A small image classifier, trained from scratch: 8.29M parameters, num experts 32.
Rows from block 8 of a small image classifier, named by matrix and row number. Rows with one number belong to one neuron. Each number is 128 + 24 x the weight over its row's rms, rounded and kept within 0 to 255. All counts start at 0. Numbers have three digits each.
After each neuron's rows are labels from the 100 images, of 14848, where the neuron reaches its highest value: "colour at peak" is the nearest of a few named colours to the mean colour under the peak; "top examples" is what is common among them. Only what is clearly more common there than usual is listed. The data: capsule endoscopy frames (Kvasir-Capsule).
# fc1: MLP up (model.blocks.8.mlp.fc1.weight, 384x128), inputs 0-63
# fc2: MLP down (model.blocks.8.mlp.fc2.weight, 128x384, transposed), outputs 0-63

fc1.365:121165158175129121115131133135082137148134176150123116151106137121118135098171104100113123099099102160145155127142131195157126112130131109138125103129105124128106153126129091160106109135121135
fc2.365:117101114139087098137133112104134129133142114139113087140158150112155105108152164107151098124136096121108098135087174130104125086136120159151112181143135105166123131155125148140133129131130157
colour at peak: black
top examples: finding: ileocecal valve

fc1.291:124128112129122109151107129137133102114071136119138094104142140086111125124191119117132183177137147140172125117117085088143148154134112147124158155124165170126112084147116123129109139151126152
fc2.291:144177131135131076086137090090110106149134179139157164123163114095152138151121111076102108139117128159138131155137142130127161144111155108131186125122105101121091145127161166120108132114115166
colour at peak: orange
top examples: finding: ileocecal valve

fc1.150:120117119185128154112111150136085120144134123107098106127159157111126106139142130122130109154134142120127109099085093126182104108167121131139110134114147116167113139137146168104141188114113122
fc2.150:148131165134110131123153113110150107148170107137113091125182120129194116095156133103101131153149136098104141147144148134152118144127120091082141089162116142158142091133147149137138135130166130
colour at peak: black
top examples: finding: reduced mucosal view

fc1.205:126153149169106139131131119161121137139148166133157188108149098120147138140118138122104172125106113178127141163179124083117144123133112119133148115124082143113090112123099136130134126154146084
fc2.205:127123161103109122126102130092096119142151092144110115124144093137135095100097116131098125136115093120112150079166099122119093111105132117174118110131122170185122120118082152101146132151132138
colour at peak: grey
top examples: finding: pylorus

fc1.130:101107114116158113147157130136100153122114153145132125107177141110168138132154121101137097096114140079073170111160144141152162153124157147153114101088129104123108060137138131169164147079140126
fc2.130:140124144119141150105130100141113163120166132148153141122110127117082093160121090128131181138121116111151118110127136158112119164126114127117141134116149106106114100141157116082134152114111109
colour at peak: black
top examples: finding: blood fresh

fc1.4:157166088150092158112080180151089101166104138098170178106124124136125111083120147094129121166107131157160160118127095118153130163110109114153163131156143146118112129133136155123102122130124189
fc2.4:181087138122118085118104081116107122138139110143140093136158145113127157089142142123145140103119112121120154118161077132114177144116147087151126093104145092116118113135147140141150149146124128
colour at peak: orange
top examples: finding: ileocecal valve

fc1.257:102151127146114114161130109149137122151116112142146069096117141118160162102098126152118102153129121121135148092177170099099142173109115089118102099116115146098108128123177151079163100124122101
fc2.257:138072154103134112163100114116093137135105145132104161089162142127083099157140107094120126094133154125159081135117098167130150113136172108138132168148151106135145140149137046167105104187124110
colour at peak: orange
top examples: finding: ileocecal valve

fc1.37:135160182133094138143160099114137163086087085132123111103121094119090136106060164135154136129134161129133126118159118129145114151141154092129145175104105100121118129148143168148107147107169116
fc2.37:160115109120120109116111135117098109143149160146161128108154104118150137114175077148142127143175137099122134137109083121132141108101090155144166099168178159133118125117103148122145123132130145
colour at peak: red
top examples: finding: blood fresh

fc1.214:153117145156148105146142084105120093129152124161137111152125159112111117151147142143114107108099129161094140108184143142147182146130167112124127142155128113103124135129164110083162086113118158
fc2.214:125106133122145136117168167165123096146148113132088082096125124156110119102147125111136111173140171092169106095136153136111115120168119153132110085099086106109122139105130148113114097165145098
colour at peak: orange
top examples: finding: ulcer

fc1.383:120122178130122098134113128116168177096151127091154109113144113138136141152146131132128171147162116118141109141138120108107146146156067135127126149133149200113102160089084082155098133102126147
fc2.383:135141173092139158098160113125131102105141131124129099124131144100134152129110122127093119136117118176118099124109166157135123135140150147110123057131126113121171155159130159130111186114064142
colour at peak: black
top examples: finding: ulcer

fc1.288:133144103145163083158128096103130133116093135153132116125129129099100125125114127107133139134060111101125151122159131114136184134128130133154083152130135118129128134139153131100138140093096115
fc2.288:153108157128134162119212134124135106081134139091142124103186101113094117144156106142160175151100133111138138146076092116141123135150129132153149092128130134127155105114118134136132179148141120
colour at peak: black
top examples: finding: blood fresh

fc1.296:085143154119146134118154131137119125139143126077109132105103098077123121128138134100166090143125094139133116123136143129081148113122160109147152116165136214124130099125128135126121167091115100
fc2.296:173067087109099138138135143133109137149123135130118098121101164134100141136123128144124160093106143146101110107095135108095109127150094170115083138145122168106164171152158143113147164116155122
colour at peak: yellow
top examples: finding: foreign body

fc1.219:113151121128106121145110173077116099158104144134161120095176185152117136164142089109149127172142156141117108132176099170101156125132127121100114163087146113114144143120115122084106082107160131
fc2.219:125142124130173106093140123161140187132149096141108125127094070158144112091131139082123144062111125101156112099114132144158140119132118120169163111181120164144117116142143124142118132115089165
colour at peak: black
top examples: finding: ulcer

fc1.374:110144125161107127140150139137111077163147108108110141107134127116077125128139151125136134131113091147114143099149107145163131131166118122113155108101123126128072191135111139118103164109097120
fc2.374:097153150106105130091104120149117170091118175114179086113101120129147093116143117107152126119160146094102123135120107135141141115107163146088088112124098153127134101125134124150141115110133117
colour at peak: black
top examples: finding: ileocecal valve; finding: blood fresh

fc1.378:145128118125097159171116153160155118093111134128151145141136141150075122104187089092106143120105130118117129112131151093124165165128112152162137111180129137101102105109149141129121181088111133
fc2.378:150117117123147116114168059103107108106148165099144102126130152126159142169131130131140123168134107048150160120123109134119136143150135140120126141084137100149140110128159147140151142103121113
colour at peak: orange
top examples: finding: blood fresh

fc1.87:126120137105132153102118089118107131117111164090097144130100114106144130126152085100130093138146110180103148178157143095120120097095166140115133139135080136088117163139112138107142083135173144
fc2.87:076099111141143122147120128112127139105112117148138151112149151120163088086122116110086120140136147136131101165051099134151120084091134134169159150146126167103147098121151106133167141151101111
colour at peak: pink
top examples: finding: pylorus; finding: ulcer

fc1.240:143140147110103134101133127099109172116135091178127115094152143099145126084147144144114125132115127143118114118136063140162108153130126096135140119118098142137143126153124141118113161143114131
fc2.240:123155129121165101144091112116119112119144176114130122211069114128150172115157119130127110177116103097134120156112113110124149128153138132076135118146130117149138139088116161123104139098120112
colour at peak: grey
top examples: finding: ileocecal valve

fc1.157:106110141117117119146111113132085102160186164160120138114152118141164113088112147107090153151148142118135095113147101151155097106121099157121118103177158133120077138134138135159132153072131160
fc2.157:135118142121104090122179135095160130103123060166119159102158129143155134137159109135130139122120102116129157093171153106132099159171111097125119140103103100150163168141129108150111151143133096
colour at peak: black
top examples: finding: reduced mucosal view

fc1.32:123083151130156119060135140110104114114151134144118103131126151147121123153121127095138144130100082126123155147170109116129156077139103159145131195114106128149114136080075131150134093117174155
fc2.32:106161146174184098148126171150108144075136133147134157108146122127157132139136146126149136118155136140146140100108121133134105144092087121145114142130077082086163132118124128171136090142123146
colour at peak: black
top examples: finding: angiectasia

fc1.8:090143135113114165106118110124074165161125117104097111154095146107103147175147135138143085111158105147121151100114140137156118135136133159149098142170124169123128140096132135138083152057132152
fc2.8:163138130125109100118127163134118107124131143136166135078148126109118130157134106125191149153141156138124109132108124129136128144090157190115159093159125083133096131176108113171163122113132133
colour at peak: yellow
top examples: finding: foreign body

fc1.6:111106072092154095091122140144101172102154122116162103119103141128127123117149137139152125151148184142147153117138126183148136114129126120145125124104096127152168136093130088126129154131093133
fc2.6:133103177164138181127142143120126113123091137137123105107145139071120114116119169078111121152096112129103096170153140104143120134134153126120127152116139171123101130130094121111118106119157140
colour at peak: black
top examples: finding: ileocecal valve

fc1.10:105122151083157158136109151099108094168137126104132128111153127149114151135144130146092138140136108166167143110132112100123133168154134104154160078108116161114087183112118154131093130154141114
fc2.10:096121125135122107137147096131157092077146160148176119118120127119138156117171124090089111134145128143154093136159143151126159139133119147128109117132097123142131119111114097153088129140098152
colour at peak: grey
top examples: finding: ulcer

fc1.19:117093144106095150114098119147116108155121118126141092122127131099114142113104093131092200111183130163155129137142111157158169107146104128090145097108156138131129164130120109159125096107158140
fc2.19:184148128172113103160165156087113131122161128139088180100142165149133144129125122109095083148101100089095159133138160127105135170086145112171105117137138128120143117134130137122141179122092139
colour at peak: orange
top examples: finding: ulcer

fc1.59:062142108137085151203107155148113126086124148134140153141112151136133124109118087115095164100112121156124161136132142091104131128118100071153131146138144112166143122131092117136131157167127105
fc2.59:105089151172098136083129126120109097089115110138145078113152103102143128102148152117110134130143102115129158160178155142140145107123116121108112094114157108103126131134145133180160103149134101
colour at peak: pink; grey
top examples: finding: pylorus

fc1.267:141131126145131147122146133144120124052139161114097115120166103150128121143128093107134078104121115139100142095133119130119140134135098136164147062107166178165131142131114175129145102111148105
fc2.267:134119147156131086120102177143132084119119109113125150148125116128091067096085160147146098133114138095139117095116110122115160154138104160139154136121091128135160119095130148131130111136110132
colour at peak: black
top examples: finding: ulcer; finding: angiectasia

fc1.34:137109138172133124124172157131101120114161087073127160119134115156129110145146149121141123145106154152145124107133114097165139079168108144133140102153094114103138139146142120082135156174156129
fc2.34:075138125109101151108100138120116111125138135141172133083157127087126146099139115112158105113129132143147138171150110103138130150127133157119120132131142171127100191117140157083144107080104142
colour at peak: black
top examples: finding: erosion

fc1.355:140122132132086087149103180145091084131127132136128149134152134102130120127082093125112150141120112110130168061083106120164144139098150106141131112138098118173119129115110139094097146133124129
fc2.355:138092157110119162086167120136195129128119103127109141140168123151110115137125148148077153141173133135154137146100115090114117128119167138145110153099137150118151107128132105160099151170154127
colour at peak: orange
top examples: finding: ileocecal valve

fc1.318:127104118151099107151094165151107130123115110126131134131129152095084127121098130101142139156123138145113135158162122116141209178099152126136125156102158150121123129162147157108123141111117100
fc2.318:127125127127159131120165104101109125212128131163174119095130097114139147132149106153120108121073168111153134105092129136122152113096086111134116117093122107154132142135128079143106153157137158
colour at peak: orange
top examples: finding: ileocecal valve

fc1.206:109138125185104081111135088115109185155171111151128118145116150130116149112131137125101131105123128115127148157128128163152175104082120131116108120080132116084154129129113162155143139138118105
fc2.206:130168156127102202140103124160085124091107098122123089145110118144130085142147150127118120157121152159123126087091104098116143149155137100151152142137066096137117142098146109130103129179131094
colour at peak: black
top examples: finding: ileocecal valve

fc1.380:095143136160114132181171107108104110133094133144149103066122100080095127114157136119103184126106150100134169115144118095132136133120157117176088145119162134133106099107141149138158182093091141
fc2.380:120120103115095113137156126117088122103140132121137127137116131141126148127128083147154155108133137079127147133132110115129098150123166166117131095140157147112096096102182160117123162114114130
colour at peak: black
top examples: finding: blood fresh

fc1.231:143149144113135101137154119125127126120158086163151125107135099103125122114104094085142099200106093111155101157138119133103166184129100136111115138146118103142141130084124134149134138100147107
fc2.231:085161098134124130161166152119124160166143150129143100128142140124152097126104077092144154115136146103116100144130127149110131115133130145123097128146130069119105120149104113124098143115142153
colour at peak: black
top examples: finding: foreign body

fc1.376:143136127149094123110161132117128109117125158122138125116121149107063126130117119169153157140102085136087131133123142086147158153122112051119103091142125165087116172154118172130116112134137161
fc2.376:086163141147183131129133127067161086158096140123155115079163154160134128118097138117123127132112102127151132113094109144163107151126136128139144130152129128134145138112129138110147178090131127
colour at peak: grey
top examples: finding: ulcer; finding: pylorus

fc1.351:109104144098188121121154116154091156113135110120151178128143130128143130165122073115154141134086165144105100129133150125117168182169095120167127132118140118156112147115151137110170098107150104
fc2.351:106173138165126123158179107134132159117163128141162103105150147116119135106099146151164127166124101164094080069142150113138142138114138130152107138100127110092104083122113131109128083096150185
colour at peak: black
top examples: finding: foreign body; finding: angiectasia

fc1.238:115083162155111111164138131146121101154085154103152112140092126175089102142107137119101102116123170123115143117114077121090170125144142150111131132139119157138142124138126100136111139116139162
fc2.238:130090127124104110095160132103096204124119131115128106141106086127154099113131106096096175100097120143138100141092079141143105093132140123158132089159142156114127144109132142135147134134104158
colour at peak: black; grey
top examples: finding: pylorus