config = dict(
    crop_scale_min=1,
    color_jitter=0.1,
    bias='none',
    muon_scale='match_rms_adamw',
    momentum=0.95,
    max_steps=7400,
    epochs=89.7,
)
Rows from block 8 of a small image classifier, named by matrix and row number. Rows with one number belong to one neuron. Each number is 128 + 32 x the weight over its row's rms, rounded and kept within 0 to 255. All counts start at 0. Numbers have three digits each. After the name is the row's rms in percent of the matrix's.
After each neuron's rows are labels from the 100 images, of 14848, where the neuron reaches its highest value: "patch colour" is the nearest of a few named colours to the mean colour under the peak. Only what is clearly more common there than usual is listed. The data: capsule endoscopy frames (Kvasir-Capsule).
# fc1: MLP up (model.blocks.8.mlp.fc1.weight, 384x128), inputs 64-127
# fc2: MLP down (model.blocks.8.mlp.fc2.weight, 128x384, transposed), outputs 64-127

fc1.150 089:166119104100131118161135081147088186112037186121145159166166108168118080106079113099066126136137121146143126147157148089117083070148136105167159077115120147177123149193110047141138129146098153
fc2.150 099:089049108107125097087101127100160116112124159139134138172149046092090125086103112050067133148133126127108151148147148145157117080164135138074165142154150158122131095166117163173093068128074147
patch colour: black

fc1.378 093:156183091113055131163113155111071066210106130211124133151123153132127113118165148122131096118138162133176072174117122112124130093106128147140133114162176103109158104140113117083157106135103160
fc2.378 089:093098096121168196087137080114091100093126120069161140156129164128131188140102147150122116149125110176149127144152126094047148182130123067079190096108139127135148187114158198124114116132098107
patch colour: orange

fc1.95 097:159142080106119131126171163095128101175142115088142123150153074042134137098109135110152144168140136177130103083127146071144192142129077118124142146134164110133084134143068094091131121105101160
fc2.95 118:167098058143167091116105176116170157121105176095127142147138161046118127073149180148141146145101050187134114125156136130086094113154165110117135137147123123138158111147115133105081133140121083
patch colour: orange; black

fc1.86 134:092132129114126172174169127133056136094048079142139117126121163145114089137103076172146099139171108096129117136105154180141155091139044145126141109175096118134114190107123129140206136107156141
fc2.86 127:128211146117129042121129163119167115116172123159116137143152116127069161127115123147113175142090161150067156184146137082088127128166143156179141099104123180100059083142129076143111134146128098
patch colour: orange

fc1.182 060:178147140148170072128169084188131145136094123093134162168135137091161168095080168068127139131109130138108116100124119134177153148153116138090196024120136135136153177160159084060113147153189100
fc2.182 062:096141203109102150110107133083119148060107156135142134108059127060119083220117110195154086135129114170103154134157148101123112130103086074188126112170102142171121093104106172134170156147142135
patch colour: grey

fc1.59 086:143104161118160122143089083141146140138098134084042169104151114132163161161140094145060210153137099131171120142096127065145140124128130103148145111172130127142077141127114121133133162139194119
fc2.59 092:104096123062129146183207160159121087140098052179157098154134106153140091159088167173139140072106145194083183144164134126156129163151099125145141080135148101112135137105094121091137092145131148
patch colour: pink; grey

fc1.44 130:152151086106161098111146138172148155075084131147103186095143103162127086134138167101171116101134088099148099060122073044129175171170092101153199095144155130134117096132156108105120124154148124
fc2.44 121:101120140084102198136116113103187112160131180137105161145115107122145180129100098194142093135126072128130140139161109103156148134165036170141145111152124119145140139163113114110120154154113120
patch colour: grey

fc1.365 132:138110117099155072080099165069129107136153164135175137076084108139118075128065100161176155166165066090132162131179134095106120090135131154103122219079121139177108136150149145068145161087131149
fc2.365 112:124127112133112152104090092170115152154081096119161161183108160093081180172158120194082137139194185100164138092089102154070112130126105161112188130127157110110149063085141172062111144174118109
patch colour: black

fc1.37 147:095133139111098157137095151128103101148098188110094167155166124116145163166102134153076091139094133050141136136125147081197110141132141114060169121112125140179160120116144104083170122091138154
fc2.37 144:143174166114128171091178098102155101107107111111201191106071147115172055112123093163133147119132080136156135121153082088068109116144143143131091086107142158125156094184158078099135082186128128
patch colour: red

fc1.231 091:120079127101186121087114131130109221116090157147137133179183160122139149148190132112140103154130170098148056063127124133154119139192121130123125110075141110090176155132152069088137155099100122
fc2.231 096:121096081128164174105168122106053138121112045167134101097144130075157077099198159075122125199079150088210096166191106111157143144119140144155147119148163108132122145153165100124091120130163123
patch colour: black

fc1.146 067:109138149141140091154078143171124135120103117099110119094113124059102142146125190138164147148124066184185103126160121108168140070145137157186157132167133111161118088222103111122109144150106181
fc2.146 068:096171080142100115130221107130087095080149149133157119138114116162137108105124096129154128103126182157162160087139155160093170122184157127067101084130094198099180120110123127166134093100110122
patch colour: grey

fc1.374 063:223159099181152121146131127137127109149145124105066089147102144166184154119140138094160139103117149084128088105201107119115155105199107167170138131101139111086158141172062139154166074070126160
fc2.374 074:118112127126137161090154162107123175083135156099102139157153174156086151140151141109106185128149126216069114176151123127186105155108104123112173189124141122108041063127126162111096176149065113
patch colour: black

fc1.243 109:132120207125107153091157101182183160120085091103177113158161168107149110129159141165047133129161098172168109163093139121095096191165136110215101134165118120120201145178104122135111135103094123
fc2.243 113:164133058113152099087138127146111112125149194125117171090057093191050181137162104140148129131079128084091148078128125160179158111073108142082145142153160113145118126125136108174132101108123127
patch colour: black

fc1.204 090:105112149093161148089111135169154107141128184140190163145143089081143170150124094088108198140181119091036131115144140161210147096098154159104168150122165160138181125173139131124148067100105090
fc2.204 082:123190124094157111097133089170105116156167121051108143117125202153126133140170136145146106084109112112144203130171122113118135134123112081110186095182113116073145099093202096085141088108113161
patch colour: yellow

fc1.289 066:142156131088175156109166171108120128067124119089133134108158122115127162182184140058182143178114085095137077105113184121121199102123106172131118107148096155173088117084141131123106116081151194
fc2.289 068:149035125193170071147084157165091138135129114129141158153156093141140182086094125219050147107137107112118148097148137162140165158146134152172131107118130162182151166076153129097115103152152123
patch colour: grey

fc1.257 066:194152104200139139106120144109118095086063116141126185171108139138140098080166122143100128160121143162157113145124134139126133188149177113078150164080139132159093092152162092097121094089150164
fc2.257 067:150075100102138179127131120114134091147126147096116075134178145161135130198107116067155154148076109165119107084137136130140129132100137162139168092159137149120105160086135112122110140131140145
patch colour: orange

fc1.292 108:135113186150130130154112129163140126108128100059119135135155076063149193100171155138169033104117128084128163071163173100098110147141086119092117113158127126154121105167150170123137130144143155
fc2.292 092:074148108101134152079087126171123149167102150170069152121061116095102094110101117182141113195156105137092124175099102108122125138123162168000136148110191161130150152074095155137102137120158190
patch colour: grey

fc1.169 142:125143079118140132155163094199111150153153180091127150126206087141096122141106129163111107111077162124109116102125156115140108139097111163132147171077087122079180165142112121092198152129188185
fc2.169 117:152138128114147179112097152114128125158104086129117195133098093094120107103136146110123130174141068127163113093099107056093072087108162119094083139142192131139162108117125117041145174098135153
patch colour: orange

fc1.34 102:149108189099207162106154080111092150156168121070134132117119105091121156130124116115132178064099170131070170128110141118070087131153157167140177110075117119131116122116121181132126057100125085
fc2.34 113:147170091148117162127048143162173163134173194129135103108134073164120106133074089129149109164077124174145067085137151143121095139115113132169103125141102150135193101101145108116083187157082110
patch colour: black

fc1.38 123:126128156153149156126139093144131089118109071163181154147129164161122136140134096158152071154192149134144088115142183138091084081169157068113158139145109122132127114133104179074103100101127163
fc2.38 112:129144100076087095133094105151164141143074105122100137164097149148130073106147094165173077096172101121120128149086140175152178128140098133122135137174086110139112236093117102085083127165141119
patch colour: orange

fc1.149 056:139063080165145123135163132150179150156128175104091124172141123091087135138122125139155098205170105072137106115163066122166124129017087099162131099125137175157121143176115156083108147136157068
fc2.149 069:107115136135062197090126114140088096176096163122092084067190135175130089134071126139165081080089141156136100088101120093103156121200136116161111131198163077090133112079099152120139112112082194
patch colour: orange

fc1.261 110:154166163155113161076169179139076193121121087100185142120158087140131123152076089188158149121165130129128108129128154087096142117133168108154156154143129100150169131088146118140126132101141162
fc2.261 116:133208143122160143107122160126143099149119099196148200182125133151126154095117090091094087135162102081126155181126136147153173147171147115139163147107151129173143136141100089120112140117117105
patch colour: grey

fc1.296 099:090146149169144170114137103188140147123173182130143074143050127113152151122166125124111165119053065110121132135140183162137150109172100156145097105156135167145117132192141106092101079080103137
fc2.296 112:142065151110107109159151131075137092166099121049181162138120179100147078108117099174176140164119117144161110149137073122202120116109112072119123113077161138134151188146121114113144143136104160
patch colour: yellow

fc1.238 119:232103154139138148124171115144130158083148139045146149131124139073159098148107160157083139103132111157050114126161152147123163164165117097114057111104129068182172152169108151128123147119098095
fc2.238 115:061132123148128071130089125120144103128174134144165107141153125128184099172157167155155139167117134097201150179113128107144157095170089081154136089177091089136131106118159141119115185180150176
patch colour: black; grey

fc1.318 079:157109083121165185097115156172111112160068115083118103063147138094105148141103110121100113179112149096109147163091130118146134196187138127183120109130074116192093088177123160134133052095157151
fc2.318 085:147155131130134106122125080110186065139131110105094165169124135194134167150142137160108103172142133169131119094183116121176102113064105107116176099114163159133154134120175055092112107080143145
patch colour: orange

fc1.206 098:184171120120147119111121118080080156132091146086076179132119102056125152154071107118161138129111124142185123152099119121169141133062109185157113156058176193115105117089154126116077144104129131
fc2.206 102:158133126115148169071172141102134165157075107157140110103160138122171086160157143146117093156121132183125137121189160105126142109119112104096150098126156091192132136128084181149107096080085136
patch colour: black

fc1.272 085:107108147133101180109097170146125147185139177173113117122089164129102067154104148150107130121123114174115125103180136125092131063099149115028222063154119123174167150117119098101078116075130160
fc2.272 093:136142155094156078109156116138096143158090108077152155095126119082141170143124156070209093036129123118198122151170152119159088163146089115115092162143147130108185115117134128127152073176135117
patch colour: grey

fc1.157 096:119090079123111078094124084122138117125142154118179143097174075184129153073085175168094163144089147144169105156148092144134063119124159092171182120125148168130133136107154115138108087113152098
fc2.157 097:082120162106082163153110133092190165120152148119133130162114107076109095171133113041113149187132127139146139092111147137154161064121066141132105075099128141072154140146141157134096140092115172
patch colour: black

fc1.108 105:154103105142142145125067151126055150106080192050212170117145176074122121084148138164194036112142110098120104122094134139158085175134068079141149108118111162179116113122085106115168096150088165
fc2.108 097:116138170096158186162122098158069170152101125128177093193107116154139151134097136155103053140139101116043149167090093159150092130127156140086110143146175092123158117103159136135153100072171154
patch colour: grey

fc1.87 131:166157140162164116099103155126101176180070157104143127167125098152140129116213124095093172161154151143100132155148126088143140140161134156146147119102125116113129162145130102052110194051140157
fc2.87 119:138104084102077203130119182166140142099194125104125165133100125073161139185169126141122131072098113107147151063143111129128114151164117134070141131176107120122140131164178156160150114138130095
patch colour: pink

fc1.266 101:129239105082168117081115121079150144159149154128143125130097165091116058154109160155109132112152154139133104100081073102117087034182147130157145095170163150209174151134212084114137135128087124
fc2.266 109:155119160158138118115105168179157141093102157133123173115135110135104147066142072133124090122132139105067094140157180103111126159112066151127098125090092113133089124111062185145221133145140106
patch colour: grey

fc1.214 107:163101104187181184113120140105126159098113109144102183110157167105153129104130158138066124081114122136036106127134139095108101148172073131111103108122138147071113073069158149083155144104130178
fc2.214 101:122124140125133110168157097080098151157102148206144151155125075144109131169116132082116070225163130153069127118176175154103177117094108135133169126145110122167119142124079106098149139134172121
patch colour: orange

fc1.179 119:122119146146173145128135101103078068122108119102137101101144050113194091201110076125157149114088167096104138108147125194109122143181136127105102094138094156158131135100159131135077131046115154
fc2.179 125:106114083140054131076110149127149237152155129132137147100116162112081210163180083163113175163138100067158133133143154151194133087162062123129142110115156161106102140163115116129099155108145169
patch colour: yellow

fc1.168 127:083093177084124151149145155110123171128182118103149162114149130111151153123177158125132118197128183142106064167089138110131146118125084115165155115141111148132140091125117105143103071182042140
fc2.168 109:087128092146100089119150101162049119160110135106151138144115159120121098146090139133154117068204120107123065097068138201136102147128120112160127120127120113081121128190129118122097124192192170
patch colour: orange

fc1.32 073:091147176139103129110138103138125186130109149137105107179186122129125114162158118125128130134171134141203093113132068138150144103154100078173124149053092121143165110098124117132187127077148153
fc2.32 088:115155063118126115135117116136178086090089117127120136103059086082181164127129131098141163101090061074133086127098177161171119172189128109151104130171141120146118150160191088147127102136143106
patch colour: black